{"horizontal_flip": true, "blocks_per_level": 2, "beta1": 0.9, "ema_decay": 0.999, "max_steps": 15800, "batch_size": 64, "warmup_steps": 790, "weight_decay": 0.1}
Rows from block 6, named by matrix and row number. Each number is 500 + 50 x the weight over the matrix's rms, rounded and kept within 0 to 999. All counts start at 0. Numbers have three digits each.
# convs0: first 3x3 conv (model.decb.0.0.convs.0.weight, 192x384x3x3), inputs 372-377, a 3x3 kernel for each
convs0.0:509450506528517570610517593463396468535478546553581663485430503536382555520371550505465490539471453519621504435394406358511361467564464495467454482399498484458476
convs0.1:421470394434544404553520499509411414398430464336466381502456425631541614599496528551538583578462481428457424486507446389420521544508489511483568550501499452520620
convs0.2:444383427464356390461419489593491468617557557418556623501447421399572528381555386455433475446554516489502491456566382478485594559465621541535534534494509551465440
convs0.3:330452522465412400483431465452554524524589530501530621547461473412517426499526488482491538493427543541517513444519423540580628531434556547476527479397397412528376
convs0.4:483438460413527577468493434564589481430421451430616385524425463549446623554506595519553560408408605444400474456376580438488584524447573585562494565430468494471424
convs0.5:539421431418463400505446435339418406510487412557467503443455558626565562531490611534483599568533438424448528452504500569543450423450544487446554530455531561463460
convs0.6:352535444410549472492496477677530400459579580413365455447501533409636505544427321338506461420482429415408455410362580335614419564556401513525498479507546536554555
convs0.7:427441504509573402516420445365450418418469408516495500519506492509497512578406555506539483502425469462523436477520527447545393517412445551526587569542500588546509
convs0.8:499474555495593625380439498648649598301482484456486508443514496388407471522566496512477446547583657482514499499461509463335508516573456572524440484555573460501515
convs0.9:357565562474452489582566481548572548528495554536529518431509460520520433479509481513498543474498520537408522545573605528702591520418474530520605657568569453575490
convs0.10:519471404538355500543457456555520438511487422561529391545552467551445567567442451621418573480574422481504390582652589437576699592479562576602560609633458571566476
convs0.11:515501431434403542419518565513560533538503490428566498438493543505522446466600398552483539528514475575444457488552420419596538506458404542611542605511455543565473
convs0.12:365573531560566482501527517438511531394589525502562542530508487552681483488364481455430494507387542555595490460644467490566557482446525514501565590654493545529407
convs0.13:436558551642487508466449488488564453411460482457553482545502495536466546576380482491511560625384521548533421447418513627535570472498524541494463534459386567443447
convs0.14:439501475421472441288515479582475422431458504398403376561539477536418538524479567494517505598398541504410491510411379480535477509525446502477593542483579504523591
convs0.15:362479617444426534548497453397387511406455479435593534521421467536521517536466521517499544393428444487341428496496407465616580535428402549435533565477453478562529
convs0.16:435356412423540574631472599556489480460433533522549528557444465602498499458462563537411516484288653590395494375383497540524436650494388664467373455378349314394378
convs0.17:601459504456483482508522552580623681438438428527532441411534495532537430462471442487541506488626419488500528538633611515629639597550570549527533527486433613535568
convs0.18:468505415549474499612627450541623503558569406497606377498509503452440617445505456428530501433368556499423440461555429509499596415624484576565431587540390501505448
convs0.19:540529486502486610502416526576485463552595537501412423605586533617567572540543549469484425508400472451502514416504449522408382416454472399396417319382441320357426
convs0.20:507441495438477471497463481554431556541443526512548515387470411517560297529491373534470496494534394436466443571610428431621661448356536483485539498475406470516567
convs0.21:402457419494498478457489562426416449525513502470504476472489525467514524494441503500557427440490522375377362439500414590579485544542499539544501543485434595475505
convs0.22:594550582581477515583419494415441480465452517432475504517468475549655434424513358552428474517482458666483390487781482473521332516438507472509512481424410538452442
convs0.23:510479545490536357462441410375370423555518427624595545553432451535604335574500556521534493497466472477462538510424535515593407420434599628505538618510468600579490
convs0.24:546561568534561463472447475371494531365562543452576526581501464536510439577429480474524515493442502494449451497321483481590315531572546432513448503560584515499460
convs0.25:427510484434429403558447424413541525526561482483407371469416433458473462484471512507494439381451453426440427461488605445495362508509510396467508532549572531579524
convs0.26:509529241504517504610431385403484422385352516430504537489468456568587503453401508514514508493480496440552451489480641520577659448543505432448470487409404556412498
convs0.27:517569644605370514552481543344449473529497475418474577518495557420486436473625496550465466535477446558528453587523513475586459458509485384441598474460513576562477
convs0.28:542499523528531548482486476448581504393462454482484402593528501475452504456471385441413547437454500519486422466507629543503626561553568472527519345478550383526474
convs0.29:461429379496508336529469342602507416451567412490539462489433513565497494584352567482535591545478496416573511574549493525476605471427502575501516605540478573536490
convs0.30:553426476550507557496512512609655579485536662508570552427501413377529472441525442504473466419520385399469464593479600507633502528437482527472413506558481461568585
convs0.31:492509544449430509503524395541481448598531432561565511498517448557451448489491292522477602475508411568404350584530533484605429406534464536586507506412457478586435
convs0.32:557550561509553484464524516511457584453567536456488549503500409382631409362447380514436455469451433529514540440629384447647474533457424587413530537515452522494580
convs0.33:568418511512473486426575405586539447578547461592542529507551504511487524550509467479529527476485457455467440539398628545400501482469574508646505573615577519612565
convs0.34:540486443488417383497434480496480511448418503578497354506459368527625455492560525522483490490471449574386472500539553462552436492464533510500652420441577401475611
convs0.35:564491414538433414566479470342406479517607627607491452563570537450447537415378484489554510536416362390547639446396401482375288421465611446493490537556523596546546
convs0.36:463401477388437429479557568706552578514562469427478549471510471495592403459518476544657568423579517446415545486551548460517447505554368572489457558508538570562569
convs0.37:552580549643449552490534566417442490409452547544445463534403504533475519469398450527475427513441431492404416544577509566472400541605476411427559521598549568527548
convs0.38:538564562508457505504477431487514588446451444340353436556605491466296482538454459515521544550582554514510438476433397415496375416441415532556503559542573485443521
convs0.39:542416539455533516556557400517508621381450506692622501483524400584624387588425375514526490532544402470516514547605526545593437476423397545451508543482523547584551
convs0.40:508539474477514535510525484506518576462444407508543541440439378521455554531443450564542624493454475442408423429471511375496508449498475482584549523441468509419497
convs0.41:465534422429536393441472407534441444584576509440494568440354407533521452528380506493465559448483532539425471521465485450331438512456638500470561417482564467503507
convs0.42:609498553517485450488496492575468527563426521471503466489510468479640609490530432481548508556494520552443537515570520336510534526403590514504607533364575498416513
convs0.43:525490535379519458615471487379544543439516479558587382533485504492495507555575385428428483458406463485367442533407623444633555454432510514534513556403424568495458
convs0.44:443454456541484339628475422517456476591516441457520506419434422476416421524390590525534498583513522432508488552481459493534499512418644593432465627462461521503516
convs0.45:535541543530540506417527599495497567452494424468499384489458418534466440495344531575466579502513470488532498455431396513492581475573560537380482477553366606444499
convs0.46:532448406414403320544431363491558402511505543586559447512445419493346491595616476460547594535434472397434416570446596426554520474437513552549496646450575484610482
convs0.47:546521466550489432539537475491461500349584516483530484479499498498622472605518543546547497561456523541474410442442450517467501493610490505531536520557486606513585
convs0.48:453416530276452497452454502440510451462508506513460418477502452570548346666396426624545492592541476453467480580620466455681383564428520399482464572352348602571405
convs0.49:572493541615445493466498470362460464612515504552524584561531618433433481414644463545462534398508466477510507449486455523514589486466566440644547518603482532540422
convs0.50:407474548336361547373446483414517537513606593428498512493504481518428465557671553537501538410629454381575519574585463444258566526370509566594576576633468555550415
convs0.51:532427509566533426591530496478521474506436438509520403418474455427519425496517502455446470437525470422425524494452516372490577514411516596502405650510454546544426
convs0.52:516447393496402438492513425518539615570579514327438555471465469407518313516439436471543503456485549457526463508397400528449425417503541504533577551561490641576490
convs0.53:670556524537547468511576494524514501529488501361432417440534500423448494517568509482454506461421536450410527534426531487439478430412566514471487584503575485554519
convs0.54:638548516571512432525453558416407486519465407453533506486417454561487439528452613570523506572491499508540367562552541464377482516490538464491564467592539594535594
convs0.55:506430485391500420408505523609515505545514558486575464486518528501537441418560506486509551481486537557426485441504510439553606480413463625545574472524462473536494
convs0.56:569420458605516634667464547570481544569445502549567606595541434585392437468495508445465552490536566503621494598580442503636532559531657496409483578242540417449568
convs0.57:411461534448497455440491572286472475426529572446374465566477530532452480511445448461441431582436486508531481566560516484550338501494508468469487533431535456533492
convs0.58:644419428460455470507502481481390512578444564530639499586517488552527475593391440523471494452485455521411413462528456529561565453496420527530468584529455547482513
convs0.59:410491557374523529468495469524491537553471416520540497515475528521571615510495439425491522479617616518486586537511409545609497509464394417484586421536608446502577
convs0.60:409451460548546512578592556446493512507466552649479454503481473551505473313364498475566524622435431643555478528389513489500344399611383513446550434516602430630586
convs0.61:487533477472379554475525532442467487553410470422464443428483510684512512476426539623550511548522452525502448617718549538570367582407376535459501542456486438568601
convs0.62:604539498595468462398422408515455431533497483368360428561490537454465519433368366528459591503448524546577501386390523432476567472489619464528513540560570612562586
convs0.63:417520554420498538460558419579556622479552543512532552452502483468449415543594340479520511469513447510437441441413545625608524410506466537499589529496629519575522
convs0.64:575493518492504390593492431576485506493431381566541462450449379485566407485545529503508508429577489425443576403478500433599548517415567475503544419451470436531439
convs0.65:471340495477470418428538453523532422420466513556560496463464433386474515577488496475573534496487515493454460508524499514537668472497528562449472471490383387472477
convs0.66:562475512554639595617549484390427487393462496553496421424538518309518433550573421526414417535512373495515427529451472399577405527502381552534501580575614551586641
convs0.67:524476530647465587578571475346492490462476470466467442480493603502495566469482541545434445525357385518521386539599495514506466467513482564480454628455341521528457
convs0.68:455466415503421512465483511379508555520499412508506449540500448555484478526605425531579568407482552479396426477473617485448523520546463490547486512508503541578550
convs0.69:419546494433429414425403521556517467302471386490539446488583477522351544505511649443524550424522432520461465497504463494550630554451498506478560521574538572568526
convs0.70:516538507527582661463526572555538571549434449527583489518509468493467517492599512470462453481431574551462602563357443461478443483597423565548500600347478639397416
convs0.71:461528521610509599612590426568564518401480419432499448503481455508528470537425462528486550449454482517450395434518538589566464571462525611530474540464478634564578
convs0.72:693379449660384357550513441459379428485351385462473515540593547543648420566523382533489436530413413446517316466633320502495433494433551592585534599528403582525478
convs0.73:647469457637496395626414437459476398578477460593553439541471430498523456488352518546454571448551445508572461431469460511576530520458562535585437578563322622495431
convs0.74:439523470569527535565468502439504389380476492369550436458506459381406603494577413468352603441528461548460520470407549501405525515604503517541529456542680480507594
convs0.75:443522501439494502441534549368440567461432454529529551521498483435624569457401578468392490426579440503439479528488475530275607479449551562512548473605551481509591
convs0.76:565399543469516595312506584455392468485515395419529561457420472446637464571442492612525523605513503532545392590467491429451452419553557518472553558470428551486532
convs0.77:505526484538369355552467475443543398567482475460469339462334469455428508525611513452549497487444592397477422443417521365514584520575615562440496644426465571575502
convs0.78:471537583440625636427405517492597486492509557549500558456474508465487485557501399451413448472582452491536617520547447420574607542587539461500507386455436438551461
convs0.79:522621608514527380511506438490473434681495421577501428456437431543569584489409540492503470530525526395434379484308446605361366592430495507514550486547579437499497
convs0.80:528565518655552458496521497404517548384416594485607628466508443442514407461473464547494411488521483449538458508456418532613247519545503560585491479463470505503608
convs0.81:488429480488435554481416549409498554351355485457494515413403456460569463479687504574441546443478525463526468486525529421480495396461539562575438559414395481453419
convs0.82:472565550454521538442462505358498639456474467396489565505414407473448449522492465549480501426521491526456418499587519549494469562515491404483543442575528507550485
convs0.83:563487530564535426483539582386459447380505506506504531518578557463526466495416485588435481563489550471514429592534534416455495465442553485459405402448327517533428
convs0.84:576555431521386459415500490475465460396443404425438505587619449519336494456558435500554526625584455674551404504557475500496384417474481533561493646434640471575472
convs0.85:519573588554468538486475451424461405438517510474467359456536524513522521493599418481499535442413301521555460556484476444569573484492538511520499593604543569630568
convs0.86:459491531497440429513556553401496535490459538558562437507482455521439451551505537495555457502534493392410492477541445516567583492475562430438453559446432552462560
convs0.87:424487497465476467485520523443552525395455515495470527489456449478575487591550447490372560519550452513487435541583625387553544502431487454535496469470481468437468
convs0.88:554433517480519435561569567589517417468499460517439425587564520428518558499574539428518507475541576439454477466297598515474528521592422473519430417552445463545450
convs0.89:569457550510451356414514443391459493623518530561536459502477459530492463493569394407496424561521511458533533543641448590448651461398503568483570632604543589532478
convs0.90:582527482582452512476561453425496466410515510473575596466504586521597521468617380490438538529498444587506413482524424416430523476522530554616510585501443555534476
convs0.91:500385362553368472567467504530547582557504515505612593407424412539429410538449497588478537471461450427459399556493517480481568514435572472484533577502477469517523
convs0.92:447462634561480508471513628400472471531513451586593504500428489472498565410480515592497519477475492482555433502395473515440530511531505530402460503395388530519474
convs0.93:492449505542439370535432479556517414554620570375486556511479532458577572423457456504444534514569547524531494593509530444510458562507510500570479456536369449497458
convs0.94:422459513568457598321475538298403438432448521402627524517448434534522437593577470564482546492480465559434424484397429553405468452511570522535517456531487470477482
convs0.95:415471598455548421496488527465475492502561430547623632542353375537648441405412498454544459384462540509556498508591570535475488489392408602473540552465455470499403
convs0.96:425524521453449390455586463516582553556570455368464506519543510439515420548534496346489453439571505460480558531585585351319626551610506471496446377489456475546535
convs0.97:474662430505562445473598555461500442407491474459357439489524552539563623450587482512483502483608540428495541348666488558453499552443488541477610494538577494499479
convs0.98:416409445467404466331523491417450427536476514549564574487525511415373460528477523584590576492483497522423478477449450521548452410563458412630531525524520540493492
convs0.99:469502439454544477560469509521468469463602521422561559470472453483604473611330494514537533540483494561514486561585400462630526529421464522525489434527447509435542
convs0.100:518440509561481465551500439487520520518558570459525536462395403392481457381397431438518447477426519494477472527573497499557409529463535472483511551512459420553413
convs0.101:478492482473476565487474532502413398528526491477366390622621601612570611583565595495495436520421497512528539436510499559441404476456454451463472370449510370429491
convs0.102:413340392497431387574514479604554475447482508464560576411401511437559479565555461491491510484500595424329334591500666457481584512516561508532510505513563460544470
convs0.103:590381474518422454494476517400402477466459471567620468467527385574537460617488543665587563509438439460476434523536469488484652550475517513560520574557373595520542
convs0.104:530436593482580552549384461428452516333477511428523479578455398623534391475422386404502433487427496450489412440468359491554465551495599568486468485391503494505484
convs0.105:493531512583444559580564397491567423491534423461382385499514573398476506535425381471431576549410458449577346570590472475502627464506506491536451604459365641602482
convs0.106:510433373475508451546522432556543557467488451491597498420468452511497519503578439477577557486491455440469474448464478473596545478637518604583569554522441446491558
convs0.107:511530510450548626396561529538513605551521553614435555415496532541564474474540505654515486513613453489515453517523534553592561481476537312337444454454495577446444
convs0.108:488425368476346432575490450584531441590518485402360375480495521500554485580528427509448584483551528519504427458596533384539558463415425517569466665491382595624514
convs0.109:468472473613391408639487494355413391461447514524620473505428490586427463591462411481472503538492466446525447496525582544519562468535459475472435607527437480489504
convs0.110:551491563567534474485541587542557571531467430280527610425522465460401468460471459532548606561538510559522520530541496493472485469478486527547470423418457375388393
convs0.111:578442419544488456511498383602514479536501463551503463509563473431524523498384408492472482425468413466536460499537656591462519482549469561483391530455449507507451
convs0.112:444473520519465471353512548440479454380470475422508442445444446450459471453549409533492394547504533473585459521598481630455583372634438503392562511459511588496502
convs0.113:490485439453416378367487411532450458532542590415377563572505440557537458453466429461423510480554498533451532586734459526529413484510484522589596534563639468481556
convs0.114:517452571494513467474589575465377433618470371434494550467449541444513472550444578545559567528455527440556485561430537406425657412522511569468497678474344563496475
convs0.115:478495492475480575492482537507414404528528495491375395624620602609576613583568592488491433520427499514532543442516506568451413484468460459468474377462522381439503
convs0.116:467454590501534504396437495346445473506505508530622568519450500545429409490526421486517472456434532490460506419375492463577493466602573625530491562541504633599513
convs0.117:360432461336443552463533545638579427481579646433420398458569459413362514446518491539531446549467521438517549536597457528415612483547439542579554508535552462479554
convs0.118:565443536544548453557536449602490534509535437542557498461484490609550419442511444524503462467550408496488622595653425461648580421357472590492534610546502608613555
convs0.119:484473415588536448579586531476489517516521503495495594518452495429379445443286487484534554570435557584600549441487493535521617529565518537539610507610658534581617
convs0.120:678447424612375412464501398428331342708509487511613445459497434541418497501460411586469464487509446408419450559524311476422470524516512511513440618522457574486536
convs0.121:512533451618494311649484425447491440435474519528477414518436456426431480479524451450428571425502407334412409538479578433468525601563600586429500595548528468606467
convs0.122:511501486528555437469547449555500525574471383343450441482495440459515439576496531485563528440533580443458538443423434391549457497560528571596545555587487508519484
convs0.123:545492437461559466496564527442426520460435549443412599525433493547451538491401526596499378470531509423497640439313498596339447569327427544353433507391445595357444
convs0.124:480549483579389366513427568406519415393541523508432434464449484416681506506470607422466555574457511558585525470357634628488683484422526496598597565599475527533646
convs0.125:423417460575306506500535458484502509444432472451420418514536524591586443540767502378445574360534452572564425502524459396253543474369432504510468449433411434580448
convs0.126:540552623468543540447494477497520582507511558509443467525519490472527528370475388448396514402514478566497549556492637475589623500489573447451479455471535476560556
convs0.127:491425436442446402499366414447450484529534486528536511503493486575510494527343375440539508485458524458517592529516448430650423417589531458479461547396501468494556
convs0.128:479494489476481576490484542505415400530532497491380396620619601608574609581566588490491433519427503514532545443516509565447412485468463456466472379460518376435501
convs0.129:503441608564426522475505521426498526523503478518660663531539529541544497507591488518511487521461401496508476659571530542672632438426516509537515473548538410480533
convs0.130:498501490487474593490463550501422410536555511474376400614605577610570595566562579491493423503409490489528532450541510553446428460453484450457469371445507370430495
convs0.131:449421468549471456459522447485490443521571442538634585418390441411518371474487341570503556467476567514428469441563553427504605470558593543431452620440373629552367
convs0.132:597529457567564430596559475502514583525522519628520543560498539481594549471453530495526492487514595532477575435364687544391642540423469555506335509577430436355562
convs0.133:547504492559454463596551529365450523482461546542455522472429525449504442627579571490418395547466507482375356561492566481394394454500528369506564421559519490498422
convs0.134:514499448481496473507600457529536621563456536465523504527414521524449507517479549471448563662518491527552490520474373483636412425468451524511381559461397452368399
convs0.135:482369440540427453515516476388411406354500469543553528607554632530512467448520553445526536436379635508410502526442517509560380608419629569606517572605524586659533
convs0.136:454458412336351388292397436509606609355495453375500415519430471456442428427630440345669386496454535476416502540563593573545681591480512519519486619519428550546397
convs0.137:629524597506574481319403532456514545401545474430437399477447496539596442478490485525523629426418462541553585481531594576526367463507514525549410472533468557593404
convs0.138:570419380433437420407571481613613634582460630417472589484553399495514452501532471492480521369570482330373409530464413476464353461442484566525430590445512476459459
convs0.139:511552686550582501552425477615612498513438451485497424448541500585425535482491444435548425516470467529441480497417527515637366494441454443570562473521492462487502
convs0.140:480435482587495499427516559406469404424503531422565587527489572484424481534452462498488522513456518482434405462332402560403519524636498551536509489512477552503527
convs0.141:545553517618385451618508339588556506582594502339499418413453525474550446489309457484396560561484422518488430635584513559573597477447550554535470633520432517560501
convs0.142:531574483528638691585562516400451475765644563542473472498550613419348475585657692423451476507519513484501544610592492503303305583565490497578536486533561500543546
convs0.143:553500615627505414513482484393501420468524454551578435533424536423531425411493430477499491407514504460491433510360498485481494432595479597505449565485322592510389
convs0.144:460590486471481498467475440552592522466425501593459506507559524558487388463609640448548565582496418657604474517522615518409355439638476497500556545521539574580537
convs0.145:502474489515495537591529655431433507455432447523538555481471480547504411526574441521462481442527425450494433520501526459565546571506559510466506497437492495496547
convs0.146:390455465509368476412486512576435402553433561385433512566565443602583601512467512584558503563468539522442431479581419539466483564491480539561568625538590523448534
convs0.147:508508416405467494525616482519537517588487423465427508436517439489515370568623389518534554519529486516492509467579426525556548456375378568553464601470461544603493
convs0.148:587396519647377612636460445431486522398425448466503567570439622595480610475471392450580378330711250461555441581612624615541625559587631474437441393368408440356443
convs0.149:538439462484352445614450498427540479633514399476520388428407485476642434524559550606562502453572535446498425487510450480533433560407575547574386666450325624597416
convs0.150:536542558561581502395534463524469470418541516542514614533539469455524397438450497504522495509419471644535609415534475567574463525536559470517588481563477515522425
convs0.151:398457505373538503482492531497465438539419308536567618477465496510719585498496441512474614545426515438415600509533486506624427456554452368441442453514484490506547
convs0.152:510483473478441515324432503376425509572578519497535549364308396499601440400565471529480438334510523448472493579486611466369506509650612433503591548595582569540536
convs0.153:461516588530550394575454461468487436459524438522481475479388453488325432628478520427551504522468504443525461445432429499567505466477520602509461550506476632524491
convs0.154:542451501551404550465524556481391457544467480486472504491442488492505467561459492609553548525447491606435437573448476502482520494500484514462534566531505588531546
convs0.155:399569604405482583436569416505562529559555513576620531539504514586287472551530364543447511581572530573546539464560432514653402502446456457526514452392545558542468
convs0.156:558492569368437447403463464451378392574508441536557526522438495590438537565599530522594458542350497548346473530458605426563515521494508425551555580415571619561559
convs0.157:467468393602452484548468514563560563376480481527498575565439444612559493529556533442541535462599627470615609456651457434439480450456568562504534470424486534507532
convs0.158:645502540501432382685490462690505476629546437496425444483504480504532398543449398483554558555490402443588391535540469535572624443378470522461448598466479619631562
convs0.159:443492396504455426478371387520477482514476467459491512499486570490512482538543370443564441404410518491557424445446550636339651435473590515498601406472587570625571
convs0.160:560576587593594479563474508399533582438596627508447453424561539527445533400434535502475513583536556590632606638505448620590429473479474527519507432555542416433443
convs0.161:581496640564517560505538579381392539473490534531533563502443483518673391489509477621520437421497472488464463526508545533415455490463523457525506503505536564534486
convs0.162:515457449621393422464468370496466396534485470512505576426416529522477504588485456567543545518515452450545443505458429506420474495479557532494520628443429633536580
convs0.163:529396466444403468419556489411500473564560420494416402598552424452509476558439526587510609519545562505499495484482433404493432567544500588489417589469406596539513
convs0.164:509479481505272498416456427400453516617502462409529589374372499494425553543646553633597573521435512482400374466442511482299552490449628471517506594448457584524489
convs0.165:519593568567365517522438569404443483582502458467455489507399541595542487523466510658603516530453530611469442631521463512425443478524525460476540605562470565570438
convs0.166:476471468389416461415496478631549526627444488539547428430538492433664448490603394446562543377535534507366440431596548430594733500426602595537525454482522529567510
convs0.167:520432599507381482405572556514433495570518461419558463441480478579497506452526592438522469483497520470496531453459417456567537442480576555410530545490476518440511
convs0.168:624447351561428451511586469546451473675433404485535577484445509488378591554501537485511497468488483491422516512535428357458536475425503532623545548448448489372470
convs0.169:444544502407562608482468405705567573586454359431496442593606539334342434659558600582567545480475441450491459471444485410506422547564512515556533538531575490443515
convs0.170:412333353477344308362493401420378471381467466438528530483468436511521470524661551533315473479433556466385452579647544516515563507510546518444505554576267540606348
convs0.171:597457408589429430510466401448455327464462510520534426537459528490490461531482351459393538445480476443442407523518449492490544433583496527584468568570516511575486
convs0.172:494348366505394392394462555453417516599473468463525549439450470462576509491533541489597501414561521535392509572637411462474511529434467493457613532576511643577577
convs0.173:469525474427470468522430316488500436395409430510476298560491533548511511506477468492477484418407393398410463454566538528582593557532531468450565434481571460566557
convs0.174:481478484398402427485595447555429377611496534508509496502565469555494497583558465480552581512445462429489430471523462575558663424345467470597575564589565506567614
convs0.175:558515486513430524448429569549478538533379514479424496554431394569403565521411598473542618485446600536389616474448433426462360490522479468347397552424411527427278
convs0.176:489449507558472442642510528510497507515471472644606518484450424580416461483399507561513495567449442528487425474565398464578468528451490487476533530467544432476562
convs0.177:490507473438563438451471473600460536352504413468544527455555474381432477438510456488450358458392453590483514453576530547467675501525512448432400360423327498483409
convs0.178:445509465464562410623454427550511447478555563499513446473453506631551505532397599505495548523414556462489529511598558431554227569369470548643484580596606515613485
convs0.179:489526570494482435396435482446420450691647645550546616500467525517467477483461460497527493515563501569505448460499372542634590512559529472536569595483567614517552
convs0.180:428424539445439474560543550495459473458524407600517390533487503597542533514439553564520484602601413437539574535611581442588559504468483589444501704568374578488585
convs0.181:535617477448577357401542519562496490392507473547592465460545486557374361574587489462387432445527559536438557494734568490482559486573486516459581418414563567505540
convs0.182:582555614515424505384558528443524514422508475480509558526513586487457427443567472516549433471512584585445417487604547496340597475543517532610532479557406531567505
convs0.183:576549534578578379434508500610468463523548497412481606504459535552499473454442527450565504599395486498597478554533449457443661407361575535507626580668666632611612
convs0.184:513430474563491438451523520601469409467406444395543487452510574564577557412659549450539483416552523380468477563413522464399726462502606551511598564509665439502523
convs0.185:583498522578539453420402459384451518450581502600560554519415434451499453468384413425498559460477479547543464484463540488604487437644556474537514471531362562396454
convs0.186:459391453547430515632557461474508530449497467522529444452407450531447499456566459592504528514502452401404467556557680305462533558373536526466463636497485506627510
convs0.187:456418382623399404435501460629535543546544502403489608532491470479471487406536468462457456398556428409506485501637419563494722520648595491587635597617532555466566
convs0.188:512561615487520535451515552396475492437478452482521435462517468473477549539558530543419436435430562570483614536578455556299618492597658302434482391520484445457437
convs0.189:392536599463439519551386451439484490431603543414499492525449466472548457425387484551458519548428398523505406602549530490630408529461405598473511574502427438494531
convs0.190:558549530437519485460459530596531457497494526538493504430478501386485541424431446528541463455455454459456417519433522524499402581421362544527542491477499525493458
convs0.191:391393486485501587582467532455416548647494526596558525464502530464489466492496508435457370462437399552468465405445424538390409589479479441449361397569440448614534