From a checkpoint of a small image super-resolution model.
Model: 32-pixel images, arch unet, norm layernorm, widths [96, 192, 288].
Training: adamw at rate 0.0031, 15800 steps.
Data: trained on photos of plants, animals and fungi (iNaturalist), 77898 training examples, 13.0 epochs.
Rows from block 6 of a small image super-resolution model, named by matrix and row number. Each number is 128 + 24 x the weight over its row's rms, rounded and kept within 0 to 255. All counts start at 0. Numbers have three digits each.
After each channel's rows are labels from the 100 images, of 14976, where the channel reaches its highest value: "top examples" is what is common among them. Only what is clearly more common there than usual is listed. The data: photos of plants, animals and fungi (iNaturalist).
# convs0: first 3x3 conv (model.decb.0.0.convs.0.weight, 192x384x3x3, each kernel summed), inputs 288-383

convs0.190:161067088117140123108064097163164068143148075155099165174172093069141117117077108158072151136112052120164134131197177119137122135133085133141155181158165133143097107102068097161138120141130079111162132109116134140132045106101131157140102114121102116146131143087099102134157139099124101151
top examples: phylum Chordata; class Aves; order Anseriformes; family: Anatidae

convs0.160:157123126117147143093135024149169108107146139131109143165095226078065108105044125155163078119154162134152138133107137093104145138111039056176184088133120099125136153111059175155138159120166121079139094093146108078159130122102127075116174161106126110072170136118176143116153123132176106189
top examples: class Aves

convs0.59:078114123117112139123112091087123031170109094093122095138142133068158114152144120165134117123083110131130085081068178175104117088047072111160165108146128116171152159136089152145153131186165080133098189126124161109134139169144128115130163139116107117151103134150160125138156152099157143043
top examples: class Aves

convs0.8:094080141111129147161086149119124089148151171180111138166190125193178091123236116103116111146113009150147113116129134124166136106084163101140117069106095145137142153119123067154089126151117109073133122134112091105109121101095128150162092172112125135144136143101158103145148146122147141076
top examples: order Passeriformes

convs0.127:105078109171118050140168140135131163133142098122120097138069128104121140150142135144074122113144130172112111100071192141184136119149097134153109136126090032127186127106134184168130083084119096131084131189149117064080151129119112159156132084136163141128049129101131133109143113097136165145
top examples: class Aves; order Passeriformes

convs0.159:115108112135102155161133111151204129116102126158103122096172090064152140096129133068085120110145106106142199119126129127104102193118099128136083135099113087177121073144143118124160115162057101119093101188092135109180131150118136146114126090103145154131064116127099136169096110148062137155
top examples: order Anseriformes; family: Anatidae

convs0.128:162137138111108109108110149051120128192135166162158114093154138219131169165134129150132098142098129100124033085073059128190136155116141094142133129141121158058128171126123053068119122077157174110068102090147153143141122142150129094156194160118074128180129101193124114095154144160109138101
top examples: order Passeriformes

convs0.135:133159152073092207200103108168126144135137072073185113116193131107082069122104130100156182140139130136122162193175065174135103176066061099142104112150095145166136111132188057106162164163160153101186121153149134130154102109116130127140116135139149111134098091162115137199118137109124108058
top examples: phylum Tracheophyta; kingdom Plantae; class Magnoliopsida

convs0.101:165142137111113126105112152050124130191134169165158113092153136220135173167132129148137096141095134107127032085069062123190135152117139098143132134137122162058126175124121055069126119079155170107068099090144152147141127138148128093161196161114074124184125098193124109092155143160110137102
top examples: order Passeriformes

convs0.170:139157133117113214124124194136138176103108189114138156102161148174127133162148142091139125147111156177111113116088137122112073157105101132178099118090094128141091124113160181145134108133077109123125101144106063091073162146149130154093118123130086127165016082142083175113120138095153152126
top examples: order Passeriformes

convs0.144:074130097087103156128114080109131161104130204158114147129096075139103079136093124160087134108130199160118119119064132111091124124142026123122140099112130159069100180139139118158114121140122164120120111114109075111085113136131138112086139123073143104089113141154161127167133156111131167075
top examples: class Aves; order Passeriformes

convs0.103:125146142104111181121130152155120121122132177144134163133132146135124100071151144093153121123164154141154198116145176116151131072104160146137123169100130129146139118130180107172141075154140119112165106096124092136092133146103139164156103100136162113076109109139136149156111091103154114170
top examples: order Passeriformes

convs0.60:093180062114092093165145077155067141094127108122098149166088167133134072104142081133086129098111152139088164186164153127099122124166143111129169108156111164124137102131138113070089154122137191131184116122131149146129017142079125154089062133098149118087147135085157085154133160124137085104
top examples: class Aves; order Passeriformes

convs0.129:165140131132124120080140137118126138040117120141131109125139165113137138061126121097139124151140145150078186148168116184152125146174111145117098156116154201182103140113118145104132145154196166112109111127106112136080112151156141147167083133070163129106135158155116177132113062082079161157
top examples: class Aves

convs0.110:098135128138162116118140167145093172060112131090100068151136134100143139126122140109111131101155136143141216129131167173123152062186132137107106142140158161164092128125132168155119082175191091113138113140085134117125118139081150166127140128168135116092166130080179121063090050113109175125
top examples: order Anseriformes; family: Anatidae

convs0.115:162135138112107112109109151051122129192135164160161113093154138217132170166133132151134097143098130100124033085073060128190136155116140094142131129142120156057129171126123052068119122077157173111069102091147154144141123144151128094155194159119074128181128101194124114097154144159110137101
top examples: order Passeriformes

convs0.107:111177097076101119131132155129134151122144138137121194142207139207137102149116084154203079119168041137101115153139107076162127149149120142141158100151112130081144173138102094132108166133117130149151093119108123072085149122077125130093132116089092121162144167132147156074162142099135153128
top examples: order Passeriformes

convs0.16:102162136127117190106190087113112123110114161148068183099060085123170181118108117116116169124093102134129112145131175172040127097122177142129135113057102177072101121105147128104113115138147154133137087134127096201123123110120133002130139132141141179126121134134112103042107172145137092134
top examples: class Aves; order Passeriformes

convs0.123:079145122123137128115143112116148116136112047165110096094099170126136096164107154113147182088151139146133115121112127160082123111173140160131120126145176201165153134133131171000162138119110123145154143105136112074114107083173120103136092101111098099199135097114134048065134165130142123147
top examples: order Passeriformes

convs0.46:088130104131111193127137148163209145104097126097134081102176158098161112098125098144164150151126138067076183093178121085118144116110130160113055185143136147161131113121110113148121182129056111115137148122116150130124129141123099149075059131113145106149057139116105132166098100149163091135
top examples: class Aves; order Anseriformes; family: Anatidae

convs0.91:106167089175140127131158142141120186062109135089121174154101181072143126085144125107192156138091147194083196088149105129113123147159160155127104192127141110151112144131111175146128136145133132135136144144104092141152113130098110137105095141095153101093089182080100142135099088132114080154
top examples: class Aves

convs0.157:157123119153166170088114067163139055074145120093113144086079126091144133146099131139194118096111135186121126216172075102136134140091115114128112156096186143131100112125138115128120143119106114108132152135129216119141165106191104027110126114150146124156117141153171116134121122117156117132
top examples: class Aves

convs0.138:076179121132135060107113114109152158064123179189115177111106167089183116103151137060166121126111104186055166085130144118110147105117128131097093173134146135136125136093101174155137132136133114173061105135106088162144110080134117152125118137078156101114088182118078085124104111160098121127
top examples: class Aves

convs0.177:079136137179155087192147111106095181142057091117137084116122131156098182137133139088110155114158097149084121141059139160078113097149124145098105160137129115113125171113129076134141134100135105090108124136133143082111138135112130174075129174113140173163099114080081171020100154103096198132
top examples: class Aves; phylum Chordata